config = dict(
    translate=0.12,
    kernel_size=3,
    projector_out=1024,
    residual_init='none',
    momentum=0.95,
    orthogonalizer='newton_schulz_5',
)
Rows from block 4, named by matrix and row number. Rows with one number belong to one channel. Each number is 128 + 32 x the weight over its row's rms, rounded and kept within 0 to 255. All counts start at 0. Numbers have three digits each. After the name is the row's rms in percent of the matrix's.
# convs1: grouped (12 groups) 3x3 conv (model.blocks.4.convs.1.weight, 96x8x3x3), inputs within the group 0-7, a 3x3 kernel for each
# convs2: expand pointwise conv (model.blocks.4.convs.2.weight, 96x96x1x1, transposed), outputs 0-95
convs1.3 092:099119051089169108089125103064120085091181101094059062102161080116137123111124129128143132132173128130143123143098132072105090143085126132175121182172173077208108143144138156118155142129126141137122146094119108144161
convs2.3 102:136088111167113079093149121140098084154154116157150148144117172106132166188111162138133113137113094147124098150132109095112140191053099112119176147176172153096168157154082148177114182132150166182113153085149080130123115188116074056112100118139175132128102161052131146134154135163129176100
convs1.63 097:164158111101147163187118159140109139065185150126178125172100121108121123128119132123108114121185152155157118134103116111155137111118142106166127118161143141137126094166127115097108158180153130183204214045094164151187
convs2.63 093:208188173061119105128072082065156121135137181139121131090126143081098124134125111125086101117126111159172168133129084141108165128085065092088108113065141093087149112135104115158125113174093141087141125096167110148126169146150113142155111170149085083130185104112159110082113197120139093129
convs1.65 111:139169122118099135139120114133116121119161145133138115131037065116203175118159138110226177150046059127096123146164126103080173142133095122086104157165138126113162142084105103170137154119119106103125140128125139150117
convs2.65 089:164126080140054134124120140119056140117180130088131122128168182118113117160107155072133150130168115111150148125155166091201121117113127121140105136161105111096131118164106133176118152048062159130128167145052207162119076142132177133138124180157135083160122146118168113074148135125080133149
convs1.66 095:149107113069175131081146163130118136179056117144188147168076148158050139158079110105128134068212121080110137092090181112171117126126097123132100153104147173097110159137122142098144113132137163110146153127126167121126
convs2.66 105:083113138181186133107147093106133116105148141105158124082148197163133092151140106087095124181197130098119154149122168102147103102148094191136101094102147144146164108160160129188082094138127053106132110083146207131180178116088100099140120118111141119135138193071134104170092139139110120163
convs1.67 099:123089147127068121129185135138129119104147121146083123138199182143153184099066064108083076093081102160183179090057126106099130190183123149134146136151123107092130148148139134159149134100093124130139127128134100153100
convs2.67 099:157099061163090133171034156184082122116158142067148119121180130166121128150069170114077141125125115136151120072111124150185118151153128137101149140114117102123166123158112105096120116160015149103138137156128114133120088078133124171143110192132106107112112172179180099115155140115120104142
convs1.68 126:126119124114175096126128135127144108131106151138118131124194083128070171130103139157036206097218065129156109134079152128142109135148108111192098134088144123119133147199064133095182126113141124122114131115130121134122
convs2.68 096:120147184137153116093114128119119196112118109119118127139064135128135157114089184128128130123100131092131146117145168033122105121134140146126126065095108115092154098140093113195128171000153137144110140183064170151134142120090117142110119169145159085128158155110145126089129149130083151137
convs1.69 102:096111137162134094157108106106153113143078191106125137075121150069123216099113157134143093172160055150114127158111091198127064161175109119132095108132127142142125139107148138075169120177119157118145138112198123120157
convs2.69 112:128180158111188108110110126057165138032162159137092114102146092091129187107117114104127109130120205141125113150150193110117085120151120134128102084153148114138119097170155121099122158146158116165137190107118185112189110099148105112196100205116200122135121137126139158101150130107124152151
convs1.70 099:120097144114071160113130157122166152083197092115135103136121111173177026160116109109100144136052240132106155126143116121067145147116152132145112182134071134147097123128123112159095124155123138127145134151114137124150
convs2.70 110:120140195121143124113110254131131150166106153133119101117170131139131103166130125078121153132145107101140126117086142082106144099156119190155098059102140135131171113111104142168095115123151109126131119058132154104152117101084221131157121114121114057111137135090097154177079164108086083161
convs1.75 090:162104158105126107094126098162100119157144139152091130149065142091200146093100097100111114079164124114123110147125146125126143133137128161128149138115122119126125161120139104141137158113122186079211079204219148077059
convs2.75 105:158152134168112134096152083162177141118172103202113094143093086110110084201160152123141068078135101156102036121105084140110177115091149169144151116146105120114142120127155098172093124121153185092203183105158150124134153163126096124112073110106146108072139168162107145127153137094139124127
convs1.77 092:093156091134127133124143121114158121140084114132127129095195087161156158136176130121133105123115164113123081128102132126133158153145131119098127124151102102078107122110109112112151127114124055202051204185185175196186
convs2.77 102:153152147130114118114136120152104162119203134140127091132184068066112127151118114118119132115144112174115074121130151140074138100107118139121103134177112176132154127165164131161074170117105128120255197085141112182158159185158077092137115124096140152127151106173080097153107135105136123151
convs1.80 098:137149082158115086100148143121123107171134077133126084131154097138141118145164100091094174117130167077097182120116145136121100136189080123126149114102148114092152173144056195152050117073155104099168093124161113088168
convs2.80 086:113137102138143121105102213103112150167143120123074138120175115110118182079187101200079176158100086195144103130117151106083117167127066105166137100131160126149087098162092141087096136137064123178120101101145139129064194112130106090161134112099102119120150139141095132079142101144157164147
convs1.81 089:143120148123121099130139131112148149138048100160084115147170172186102141147060086155120137178085171150177159120142139152098166163093179102143092138107087081100076133160133111115134069110043110154116144110147128163112
convs2.81 106:131143161120153088099124156138131206164131130114074136095144116069115107078124168083113142102114135219095175116134079189137148172113131105116117130121124116127101117077130152141107152119137132103159150149095106188140130189107082118182135114119123064230142101152127116140168094086115119190
convs1.82 130:148107120099143152118132124163090105042175161122128127180126109086139160119130135064171178191086077141123123153097094093152155109138126141128108132107132119116134219062061106150152094151163094140159153094093126128120
convs2.82 092:129117165125090149113082113155122151077128172115111178126116156141103162150191161140117142178075127109136136109111179108153135135147116148169124161092129136112167042103119109158109202015101118103118130138121105059112128167138112127149134156161107058161126139112187148143177094172101102107
convs1.84 113:123129126115081163131131125121131096100067219142125126120147131103062205115142140125152121149186080142152113131134091108110147137143116121106139149138110119101163113101159103107202118079160138123097156206035129091133
convs2.84 099:095160049157185121100133081136171118163128156136085054112135122101105115084189137108120168144162153151102159141142138071110111166122080113156147085136120136161100113162100126077072124129074124159130104151144147136103176127138132138130069142144117049216113146153123117086184091136103110102
convs1.85 129:129137135157128083121114128112074170149189044121128117104094187148168089116150124167160057093068209120137134099114146150146101119131136120132129141103129141123099079068216155154096148130107144137107095114167127113130
convs2.85 086:159151050166058145117119193134116127075142152115111119107169163152116159101152104147182140167122122139138122143123146081207172120139081165110135165107112154118152113115113104108148188029064133153129152111115134116123143126165126132141116152183123039136141105094141149110124111151081189125
convs1.86 097:143116133139172148125151115122107122109086103119198171146138116129118103176232172150149161138182170111116155137157143135099136152194150094174117127122156132102131132106127134105147150165161180137181131181129098058060
convs2.86 104:124092143126127142081133140221085166140138152116154097114194156109075123164174155164084153115145096140175125118121111137137197134087115099133120165099077086121127104137095110109120103148117142100098139143131083136098175131202096125166062171122087141191110120144114100136161151060086104073