From a checkpoint of a small self-supervised image encoder.
Data: trained on photos of plants and fungi (iNaturalist), 28.0 epochs.
Rows from block 3 of a small self-supervised image encoder, named by matrix and row number. Rows with one number belong to one channel. Each number is 128 + 32 x the weight over its row's rms, rounded and kept within 0 to 255. All counts start at 0. Numbers have three digits each. After the name is the row's rms in percent of the matrix's.
After each channel's rows are labels from the 100 images, of 14848, where the channel reaches its highest value: "colour at peak" is the nearest of a few named colours to the mean colour under the peak. Only what is clearly more common there than usual is listed. The data: photos of plants and fungi (iNaturalist).
# convs1: grouped (12 groups) 3x3 conv (model.blocks.3.convs.1.weight, 96x8x3x3), inputs within the group 0-7, a 3x3 kernel for each
# convs2: expand pointwise conv (model.blocks.3.convs.2.weight, 96x96x1x1, transposed), outputs 0-95

convs1.25 104:090123100105255126107083110109155097125147180127136118096123114125173154113114106134130142094090093129126147129114118118100078132136142125120134131132155096140110095121107162086148115202103128176148133071143122119130
convs2.25 094:129125131156127040141113127077154159086136145118083144136123092098177097174135128110105085165093110125110072154092094116139110157163164124127165114144164155101114128176069137154104154156159080106046083103123098122162169139154196125144098107073124180124170078160101113123128193156116124173
colour at peak: black

convs1.40 097:172133114164164071158119125116120151092026255112081175136104114144112136136104113135115110171108129145133146114120138105093156121105128144144129162192112129085111120099117122077129108107143103116170112110108117091158
convs2.40 094:156062117124152108104105255134081139168132115119168121141122211142090165116098130119202099161140182164142158072148129157118097148100136115111101083117132135094146134172123125133107120141116087186190092136109141086099124140145100117099105113104132100103100142117138157114171125146156139115
colour at peak: pink; white

convs1.17 094:123108118136075114118090109135114116122086132131124122102145133115202167118086106152084103112118100115109123133160094158221076161162098141162157082100052111123127108141135015174144093145157140128154147106121133173124
convs2.17 106:092101144117141114127125081155126084135146152078178131151095102117093188129197211190114169179103137131122107123101098169184089109110131182077098127131143113123142133148187069079150147111106126080123121065160144134111136140147148129208110179128099143133132133110155170111098139151105128060
colour at peak: white; pink

convs1.83 108:120133144153040121137136105157086140096119128094231121100096078175119206104100130108147136240155120152099106144121115105122100129117124119184125108131107137051162122107143166151139122150121114136119108116127122117097
convs2.83 094:111090108151138140154182144109099146161145074109171108110104145113073144142161180074120153153157072094090170133112169103120110165092117135060084092075078150063123118111148124117127134082208195141127170135099108115094169129154156155202185144152114120121145141134085117148115177120106139124
colour at peak: pink; white

convs1.84 100:123134108140193125129106138126095151056079076130097125102141121188095190113150109111146106119102184101150152148105135093158071131117158174058149090050082141118125129125126150101157131103126099054122155108128144179145
convs2.84 101:189116114117116142062183116076149169099130192141158175114142086091123131100175152099118165172149127146155138174078093150130171172104071124119125131146095132127143124128104089172071140079165139152099115068203155048147165104101165118077108124115135177102138137122085100140102150117132128134
colour at peak: black

convs1.7 098:128114111082133083142109139127125114143038110089182109104111120144140107134121111138106127153055138113255158127123120147099145149155113154106114170176146091128158122145138077104095105154180108166152127097089165144122
convs2.7 098:162106155121150140126081131100055213138142145183168088128175182207125118114154107053151134115121127148129114107159184185117154117113134098129132097130108117123094142144133139160116145137116144154136138163090127129141065115141101082121113082100141139130130117100125145162107157119142255114
colour at peak: white; pink

convs1.23 091:106141170114197157125188183106128141024222203067202157135088069085137132151097114108119138124128124110153144150123090099111120133113075128128133152128109136124146148102122119145092106136118123107122107114130137113132
convs2.23 095:127112139133106087103129149057148101109157123019074169083207194168074116086162116148120128144110125119134160121115152070109109122173108114171111101107066127094137089113164128175082137125142167162137099114106127119146148131142190149142084117100098134138124144075103133141087098190154118132
colour at peak: brown

convs1.63 118:134087127083174171094204164189155086167149092100099160136104133120134124131129124112147128193125094158105104131136124103104150050116163141169106084109161094065149127141130115127135129123115148067109168050102125181115
convs2.63 108:169147150141099135125000129194119137127122107123085106184121144122123063138149163118093124047055117148105159133098107114122129131134178136108128070145150128112125122123133084073107067119024125132109127113142137165125138138131137139117128174161129084161121148085105131132165178101135107124
colour at peak: pink

convs1.60 089:168104099108089143144167167143110058101127094139098149132114147127138086109127090140163121114122132122102151103127140140160083137171136136151079171163096174175130103119115104145169112128130078022117119077026136144094
convs2.60 110:137112121135103146229131076069120140092102109086129071156109101164149092068140164111071151204110139171136151104155152162132172108120096075084122095138093106102141121139129108080128096111100123144106140122158165218147144164149112096088088111133089197125134086135115098097126121153135148147
colour at peak: pink

convs1.45 097:127167112103079118151194123090099136105111165117117126125185090137197064076114125121079158074085160130166119119110116148185151104125100167126126119125069131150133125103082118099098134060140132118134129094130127212080
convs2.45 097:124140091126189144211163149159125087145092124147137116115133146138156176133114153165147095048099128099095085092105186174110202146142108172114139197120128152129124156103172214088102117128160152162110159146138101161169094109135085110069134127075127131143108113156127138169136175102108096141
colour at peak: pink

convs1.6 078:131089126127122139146142159123144113149206155129148125119189137153104186154135102107048122091165121086079072094187100122128153122070103118116094118108131116074151135067093111150092106103103097127087090147082075102093
convs2.6 095:112144124119117134108136188182145111162134124137108185133130158170182114115144156130214110096173184109107120105104088083150115127132196134119127085088128145133136124196133100135120134127123099123133055116126177128192178165189112158032113144130139131147148165172160178109129130106085085135
colour at peak: pink

convs1.62 099:128112141106115194110112233168048126078109112126099132113117111122109139106105115193089134079102122119135129126126149121097099147051156137101148127097131188078107143124118113101143118131145088110230147130148124141117
convs2.62 104:105116076111036085132187216115122134075122057130105079147148110184147148116146159130148170165136142137114164117171109127114123146102118189099126134121127107116138114125124120061164152130129107199155183143186180140139121136171125116083138153149090156117095172164100152156130109102121185147
colour at peak: pink

convs1.78 112:098126094126255110114124101130153145145130147139084116141100117093163097103086130106103085116219142106152137148139155109063096114119156151118122159080129122179155092110113082156194130168149141123159144120135123104114
convs2.78 112:124109130081153162103109114114179158137077138148121129067126078115055073120146166174123194145116064162108148129090159144104158158101186116093131150115126093113080134142164083070135120149134150094127101114079121122153167112112156104201143130103079155180112108093135068138115124081102076096
colour at peak: white; cyan

convs1.87 094:128126108103094106122182144136147130104054054162237167119177142095115094129149126126130139121147146087111113136120133118165130113106117140125150178204180118057096113145124117087126157162169118109143147176143145098092
convs2.87 095:110123164133111112204147166203130109132145150127126152127155079143038105141124083148133107152134114074093152152077129072082121179130089115097111126166158165096099122130171088139176184117150086083119158129112103154133145090160100149125153166114121123141113150108108107093104036063091104115
colour at peak: pink