From a checkpoint of a small self-supervised image encoder: depths [2, 4, 2], muon at rate 0.003.
Rows from block 2, named by matrix and row number. Each number is 128 + 32 x the weight over its row's rms, rounded and kept within 0 to 255. All counts start at 0.
# short0: shortcut pointwise conv, stride 2 (model.blocks.2.short.0.weight, 96x64x1x1), inputs 0-63
short0.61 [118 108  63 108 120 106 131 143 116 113 131 138 126 114 120 155 100 154 151  65 135 115  85 100 129  62 127 167  73  91 122 130 118 103 129 103 127 162 106 173 186 161 138 187 104 105  99  96 145 135 155  68 134 144  90 129 142 166 164 122 110 193  63  59]
short0.62 [105  37 173 143 113  93 161 146 128  98 174 117  87 102 164 132 138 124 183 115 124 132 145  75 202 125 131 138 131 135 116  45 183 138 141 129 140 133 114 125  73 116 128  72 137 139 132 135 150 163 143 188 110 109 110 146 137  51  98 114 117  99 149 134]
short0.63 [111  75 112 126 123  80 122  85 153 115 117 164 138 158  87 141  89 171 137  72 142 147 164  86 111 125 170  78 102  90 197  81 130 128  99 199 149 173 128 100 150 130 130 101  90 153 166 151 134 120 175 109  93 168 164  79 146 137 150 153 109 119 118  70]
short0.64 [152  75 167 118 127 134  99 124  88 142 133 115 113 120 169  77 144 175 130 119  99 154 134 117  93  37 138 185 181 192  59 109 122 114 144 119 120 117 145  46 125 153 156  94 140  62 123 145 140  99 121 129 118 111 109 147 119 179 142 136  94 151 174 124]
short0.65 [108 143 136 140 133  99 173 136 100 110 138 114 142  87 167 149 105 180  92 141  91 141 116 190 110 145 116 109 103 155 123 208 155 146 113 163 137 164 106 129 154  97 159 129 107 177 101 127  48 145  61 147  90 122  58 151 125 185 174 127 117  79 142 142]
short0.66 [137 155 150 139  66 130 130 128 115 133 152 139 142 127 113 101 119  48 207  57 199 127 141  72 125 125 118 149  96 132 117 113 146 135 145 118 130 134 124  94 132 117  72 144 114  68 136 113 220 117 129 110 126 117 125 169 121  62  86 128 117 184 121 113]
short0.67 [114 122 128 139 126 129 136 138 112 130  79 175 114  60  96 109 142 110 175  73 112 117 150  61 147  93 159 116 165 110 123 107 108 115 121 139 129 135 133 127 165 163  96 101 139 224 121 103 208 121 160  26 147 143 145  94 133 125 120 148 113  92 115 153]
short0.68 [119 184  74 137 192 226 162 130 125 152 135 152 135 119 125 191 187 125 132 140 115 121 111 110 124 161 134 108 126 150 118 122 112  71 103 109 171 109  81 127 105 118 105 151  90 107 118 126  72  78 152 121 156 123 115 143 120 141  73 128 194 106 177 171]
short0.69 [117 185 121 141 125 157 141 109 105 126 108 132 162 103 140 175 136 129 141 139 166  30 103 163 156 103  89 150 121 116 126 122 119  77  91 121 171 164 101 171 220 130 114  92 148 145 141  41 146 138 111 117  89 127 115 127 115 160 112 106 146 122  59  98]
short0.70 [140  88 149 112 143 105  91 129  96  87 180  85  97 107  84 108 109 131 163 134 132 124 177  84 110  96  74 147 124 160 104  68 128 142  99 153 167 135 201 103 130 131 137 154 131 119 143 129 172 132 130 156  46 109 129 102 130  57  70  85  82 115 103 115]
short0.71 [142 138 132 106 138 114  69 155 146 152 164  69 129 138 103 182 124 140 104 140 175 143 128 185 111 124 140 106 143  87 169 161 177  54 160  96 153 114  93 163 105  85 160 148 101 178 143 148 125 142  19  93 124 129 104 135 148 142 106 161 140 169 121 136]
short0.72 [ 67 166 111 170 144 182 111 125 120 141 106  83 143 187 116 146  85  83  86 131 122 129 154 151 148 152 130 112  99 121 139 121 118 167  81  91 163  79  77 186 136 179  80 110 121  78 168 123 169 170 146 151  73 115  82 127 131 149  80 122 104 164 113 123]
short0.73 [151 190 133  89 119  99  96 165  78 126 127 179 147 142 179 127 133 103 155 211 141 161  90 166 110 142 148 124 122  96 121  72 192 110 105  99 162 124 168 101 123 145 137 135  97 174 120 115 187 144 143 124 166 125 123 121 114 165 134 177 205 151  92 120]
short0.74 [146 166 170  86 117 102 153  95 142 130 145 123 139 129 136  61 121  99 239 110 100 149 152 149 140 100 127  94 141 134  47 113 156 121 140  61 128 111 115 154 117 124 192 119 128 145 116 113 195  85  98 111 119  96  76 172 132 100 142 119 127 150 126  93]
short0.75 [121 116 115 119 156  72 118 112 123 185 133 160 125 104 127  88 115 133 232 103 150 121  92  92 163 113 134  85  98 100 160 176 107 146 129 159  97 195 174 149 156  92 174 175 114  72 126 101 205 136 142 137 172 139 135 118 122 137 111 125 116 152  94 114]
short0.76 [ 75  54 186 113 202 121 115 124 100  90 132 155 110 190 148 117 124 183 141 150 127 140 140  58 159 171 136 118 132 136 129 110 130 149  78 181 115 168 121 104 167  96 119 168 119 153 138  77 117 156  74 149  72 163 131 106 113 113 121 122 143  98  98 104]
short0.77 [167  48 189  94 124 143 115 143 125 185 107 112 150  73  94  81 121 129 112 118 154 131  80 136 129 109 101 134 120  97 132 105 158 202  84 127 118 126 118 143 149 117 113 174 126 100 129 139 163 130 156 108 141 136 117 115 120 157 101 157  13 189 131 121]
short0.78 [169  85 119 138 117 131 139 133 110 131 149 107 122 160  98  99 143  66 139 133 158 133 109  68 143 183 116 145 127 120  95 193 106 162 125 170 139 155 137 188 173  96 125 143 112 119  98 108 211 142 109 157 101  23 137 129 156  86 139 147 126 159 121 177]
short0.79 [129 127  99 127 178 115  94 159  93  90 169  92 125 119 113 141 129 157 126 157  99 104  99 147 207 139 109  99 148 116 111 117 189 100 145 157 115 147 247 117 168 135  97 105 131 110 110 139 143 154 161 136  70 144 196 142 119  70 124 115  93 150 152 137]
short0.80 [125 129 202 150 138 146  98 116 141 176 118 170 100 133 172  50  96 154  91 196 127 120  80 127 136 115 121  92 167 105  79 176  89 189 127 146 150 116  93 145 119 106 119 181 153 136  87 121 124 114  68 136 152 110  82 179 105 152 139 133 163 124 102 141]
short0.81 [179 132 111 115 156 162 150 130 153  78 117 151 134 122 136 156 175 168  81  96  82 138 112 164 126 140 135  74 143 153 170 105 149  73 134 109  54 132 141 104  95 148 121 138 125 136 136 174  17 115 142 114 178 158 177 104 118 185 132 149 107 105 128 112]
short0.82 [ 68 120 100 153 167 155  53 124  64 108 132 102 110 153 102 155 103  92 141 205 176 127 162 155  94 181 142 130 116 149 107 130 149 173 128  96 123 113  96  89 167 139  92  81  95 172 127 113 153 143 151 174  57 116  89 141 134 145 116 137 101 117  96 110]
short0.83 [122 189 100 132 132 168 148 143 176 112  59 134 127  52 125 174 132 142 102 112 173 127  79 117 157 104 114 153 118 110 134 148 144 170 123 154 106 146 129 186 148 165  91 181 139 109 173 123 168 129 157  51 180 126 117 111 111 176 187 146 154 111 109 124]