Weights of a small self-supervised image encoder.
Model: 2.5M parameters, 48-pixel images, arch regnet, norm batchnorm, activation gelu.
Training: muon at rate 0.003, 9900 steps, batches of 256.
Data: trained on photos of plants and fungi (iNaturalist), 90422 training examples, 28.0 epochs.
Rows from block 5 of a small self-supervised image encoder, named by matrix and row number. Rows with one number belong to one channel. Each number is 128 + 24 x the weight over its row's rms, rounded and kept within 0 to 255. All counts start at 0. Numbers have three digits each.
After each channel's rows are labels from the 100 images, of 14848, where the channel reaches its highest value: "place" is the part of the image that holds the peak. Only what is clearly more common there than usual is listed. The data: photos of plants and fungi (iNaturalist). In brackets: how many of the 100.
# convs1: grouped (12 groups) 3x3 conv (model.blocks.5.convs.1.weight, 96x8x3x3), inputs within the group 0-7, a 3x3 kernel for each
# convs2: expand pointwise conv (model.blocks.5.convs.2.weight, 96x96x1x1, transposed), outputs 0-95

convs1.13:137130132130127129114135117123122117123151104112096119128122128138121121123133129120151157150008180167211187137118134152090111135144153106125123129110124130122130108112119133109123115136157126132124131118124112129127
convs2.13:158123141166126104160118123154111138102126142123138209141098135101099121141143180122156150139132120116108122149165135114106126130145137119167155094179098133181129111125112146152124162105126104131135111106140129144178117123088142193122120119179159131144142126143135096152109142099129119149
place: bottom right (64)

convs1.6:119121122091126163159128086113229080125153138123006141146129133128155156135144129121123137129115125125127115137118137134126105109118117129117102138126110121123129132143121128113136119135136111146141141146132132120132
convs2.6:140133082134129147133067137149141113124116141072149144135142135144122123141146143117140135116085145093158121093135144118125073135113087128126149081163154094126134126170145104152171139084084136108159137133126116129103087160108120075121156109081166096128097137117138119124114108130146135125
place: bottom left (34)

convs1.70:119128129133130112131148126130128123104113134123141128111136086188151188099133103153130134133115136129119142147112119129124090140110126124129115108153127112133113137132135122117120137133130094075227109091118117088198
convs2.70:085124193114118103090151102113120167131141115178114122112132116107146116131148117134109093144180135114100165152105141119160179102121158130120106129124097094134110141112151150125110131145232131135115116141131146136155132112147136155133119185149134133134157138139124109133124136156133130122
place: bottom right (38)

convs1.15:091093101103112083089107103122156135149120182151175181145136140157112148121140157142127127144087084154124136115134129121167136097158120134107111113101127107115126133120128161085093161131112125154136135156159125144152
convs2.15:169119165111152111127116123113151137134088166106165144163117112149163127074100143145117176139150159160147134107117155137126138151106121127120125128118120113138109084128153133094131138151127096126128141109150078160105177103168097143086138132150133139120090186129158163121139125150122156095
place: centre (55)

convs1.4:105120133069114166109142126115117105104158137147093126133135118125110127132122125145140116141112105137137157123153139092172188146094087111144137072178178173105119121127121091144158122134113129121106099141161137112123
convs2.4:147104084167122109108081135136082126140092157092105123125112110105130106104145096130175122125122109144148101102201099126155128133133092105107124118116173140179121132156163138127122147066096129138108115107115117117123138127147120108100137099108114160131171100126130146115149129095101143123
place: centre (28)

convs1.88:131149145164139173111147135120097119144113129172160185124125118121111124120136134111143115146117151122171175121142096128116135110142144127106111131090113154165160131148137148146160097152128150121139154152198127184158
convs2.88:127106109147112164117160165149122187106109175157116148131127151162141123136163118090091128095154095116123114120153141160147098108156116127142151177135125123124142163123123101148128133106132123122120131126116066103130148144104139152085109175092135125172131107124115130162093177123093146126
place: bottom left (31)

convs1.19:136134119181154075152151108082123159071113192102156154144138108100101164118154134162102097147097100135115096115131115137135124122146117112149127125131137123134107125100111108130151130172156121114154106139150122151108
convs2.19:083098113147102102092119141111156141125119180096114134075139100134107132116119112161126143149151123160160120159118143118146150141095119088148114140156133092117120125125153132114105129140115136106124112144140161075069119091169140119168148137138112113141203140120100160120100123128099154126
place: centre (32)

convs1.45:099143128084138153135131120110130165091138132133157180095124144081146187096175149134158128086147153102160140149124110151103143109124127117111128131135107129108121114104129105113114117101124120159153084125181114149155
convs2.45:115146116115140133131138179126143130152150131111162146120139112139136117100118135147112104140148120156178090115140123117131118127181146155075134188172147171135102135106124131104163130139112175100180116163176145116148133134125093122112141111174097082100143151123147120138138125133156095145
place: bottom left (43); top left (36)

convs1.31:109087099080129079125082096142170136160134169137175152083134127120110112131124117142103138103137091106122098127098103130095161137136141145143139153117170128153132117112123080128086106115110135150119124164153128126121
convs2.31:147158150147144159172106122088116169086092098153108148163133163102097132117090140084101151153140116109123120136179121139099145141142151117094133133108175098145140135139131143104134126136130120135104128181100106145146135140118129109125126087115164079134083088090104131144098139109121135117
place: centre (31)

convs1.58:121162127135131152134096137126109137126137148167091153110142128135204140150142126119131101121168097123076154118119128117112142132125109120109137119116088118132098113114096108160096108081133131148125113052146142162159
convs2.58:125160119128177135137096148074133109127100122113094122116161097142151122114121157092059185118140106173114123104094134131113178137127076123115159133142097106096165112124143124136127130092135116173144122138123099148092095135104145119130137140107113171110134127118136111116161125132116168128
place: centre (47)

convs1.38:142122114129128133114121121125134147145141113130146112107116159151109110118187116137157131122142134128088141128147091105145113140091150110139100133122118109112129109117136137074121106142113122106159151083152152219059
convs2.38:121084146132116122106112141112149176118114097101121190153122131124109213120102105166122122108148156184114122141136121123129107132142083146120123122147099139148152111117117117110101104102123069139102130114099085124139105089136127131125124103161114131149131153161144127145127127119115157184
place: bottom right (41)

convs1.18:151151116110125133116089138120124127129130111123120139153144092108128133106089132157125111142105131113119177161199077116115155137071178115089128138151119132155114116168120155086155141128149109122147164126107113147102
convs2.18:117192119159113146122128104115114120172111136130066120155133132140109090098134117144136115159101092138164139129126151122106152165108146146145140095127153126086139120127097093114109154102122091098097151113091163108118130137102112110151175124141111110103180133113115138132084098137120137174
place: centre (44)

convs1.52:156126100189109131063202152122138121095131144165124117121105112115151129148097120111138145115129140172103125116117128143114118134163122129161138082140153171108095126124130125122145131123107126127108165104100090158136
convs2.52:112070156117115093122090115086106115129112129070170100112117120104112150142160117157116134127144167123115076090132127172145123162123103137124115142140125099165117102167120190132103114149149136145139136150167088102147146164127118133153157111136101117154149166131146104136129127145118151129
place: bottom left (36)

convs1.62:149084151105187161127150132127129136137123163150195164128142128106101115121090121149115128114132108130145126121106120090150112114095095106105103135110096127101126142083105078159168110144108114121098103109141118150130
convs2.62:115153115101139101119127120078134151117102095101106142119119172121099152143169141171142137118145136168143124087090098141118142138127114142140138105143130143132174134158186120134087137116123134110153137112157159129141148146130149127149175153092088128127187104169167145132178134120142130101
place: centre (33)

convs1.91:143138132117122119107134127121164120153146173134146131083145114175141190120177172144138157134175177140162172143163134162149159142145166135173132129127147115140130148133117108126082131108133141127124121151142129145140
convs2.91:158133127145118077135137103172104164168121111118166136116164101172119134138073109141114131117127137127135106156175142119134079122130158184078141168110118118151101130143128108135060138111137135126149136114122155136138174135140109143099109149111122148114107118123140136174175144122110139131
place: bottom left (33)

convs1.12:119121109117152118133124130134112120140118116129137141104192175084098207064087161131136125135103149133108118110178144085093145102114137109136124117120120123134111136142138115112176112118174128144117117136121129128126
convs2.12:110152128175124111116154129129170108113140142118130179111139075134132072118143099148131121098125098143123145141142123144099129158131111124149164107112102118175161105101152093116138104129111113116117168122141121135078139075124104152121197106165110108097145153137090111107117120115125136159
place: centre (44)

convs1.37:147156169141134133175134160128128130151143123106094123119125131110122118118105120112129136144096151181164207136140145126095117141100111147127131129083154156147171103096102117150093090124116120100114116126114123105079
convs2.37:167149144118125165123121149188177127168168149143143132093142090146129099131098133146119108133144117136126088120140183138088104111135137119119117106085137150123089083116109125155128146158144126135099151085106146144144110132144119168119154140125112139085118100084126151164147157167140141111
place: bottom left (36); bottom right (30)

convs1.68:134133146143157145117076103118132118107084093134153161109110107106116096119139134136154129139042152137212182153140110121108169136157144145124119126158132127100108115121128128120105137108122134128125126112117134140115
convs2.68:104169123143208147138125147140094115135113125151097112131161147172135116100153139121118131146144081130102057100133146096157152179137147096107170125136139112135120159130149144165129176070134103125110154131118119130119132132142167115114148132125119146133143131146148109120107095144140143099
place: bottom left (31)

convs1.49:121132136124139132148114131144113137141054085111199189114107133141108106110143138130123121124122124133122129125117126121115102126128147120104137144116123112176141126136116122135131145114122108162122094193154167058101
convs2.49:121126163107148139112120101112130111124187139120154124128110101174120120108153126187130147130100128086120087104141114124151133104155133130126137118157135103115152137147087181144126136121125150138124135075098066124129124132086158146168133147091127059136120160116112119123154084109131139139
place: bottom left (48)

convs1.76:124103132132126125134128131131111157146144137117159132102103106119167120119095123124193167103102198116116134147134118126133107121130130100080115146157105114146110156195121198088112125106118127126116118124097121128137
convs2.76:141153163101143118090107136144102128134100129103100108094101134122154187149112133118142125150116132137124133119137090129099131161124161145135100100126134097129135138148157144143100104136118059143166142146137107135153103151088143113068127136089070176129139141090127145143165129128131133084
place: centre (40)

convs1.16:130180147123144152128081108141092091149104149137189137119114097112150117100133108121179150118142130099095105116125135142160157134083117148097132135101105116144116140115143161129112132144148146138147144113162128196145
convs2.16:126127145152105094103108124121084135140124154118128117091159115172121100134163135157140109127137105129141090159108137125154160185123105133124112147133150111126112118138187126126119114115141110133201117112140130134136103141160098094154119199133151110120159107150133142071109124143114149082
place: centre (47)

convs1.92:108108131111108120103121095133119138122132095109099110130194146175162198135203101150149135161170128123151120116123128101121113120101128140141150146136133138114135143099159119109135128119141144157162154173135139134129
convs2.92:107118134125101129119113121106111139113130131140142113123119119121098116158150141104100117159121099150139081153187166124161113064182132154137113151123130150163107122120124114140131097137114090112140144177130147119114114166148158094078117127162104143117156104130108120149112112147135048111
place: bottom left (41)

convs1.23:116120138121127128128117140132142083136158088132137096158118111142100113147144113168117107151139068146124096158184103157154105092129112101111133121060183123153184148133142125109120138127114108109146130120150123118132
convs2.23:101175122128139126142135121137133116124124143101108117111095109138100088141167161123171102124157135135121099105072109146141132135169144112167120121117148146117121122094111136066110129151120144110097119182149112131106151088105153113162166154117116143136153106124095134112146076128154109185
place: middle right (34)

convs1.33:106139123102173156114177116104126133145144171126131123141133125137156104134137138108120109112124105099140105118150135142151154136158135095140128151201161086159183155116130116084116150085084136114106140113121145113107
convs2.33:064135126125103124113143141160135132136187104109082114149135132117110127109133150153141147081127153166150161107135175087104125115131102086133130083106080149102134131130137142083104152158142127133119161132149185145119108145140114162149152129164119111123090153126110132109114139132168118134
place: bottom left (47)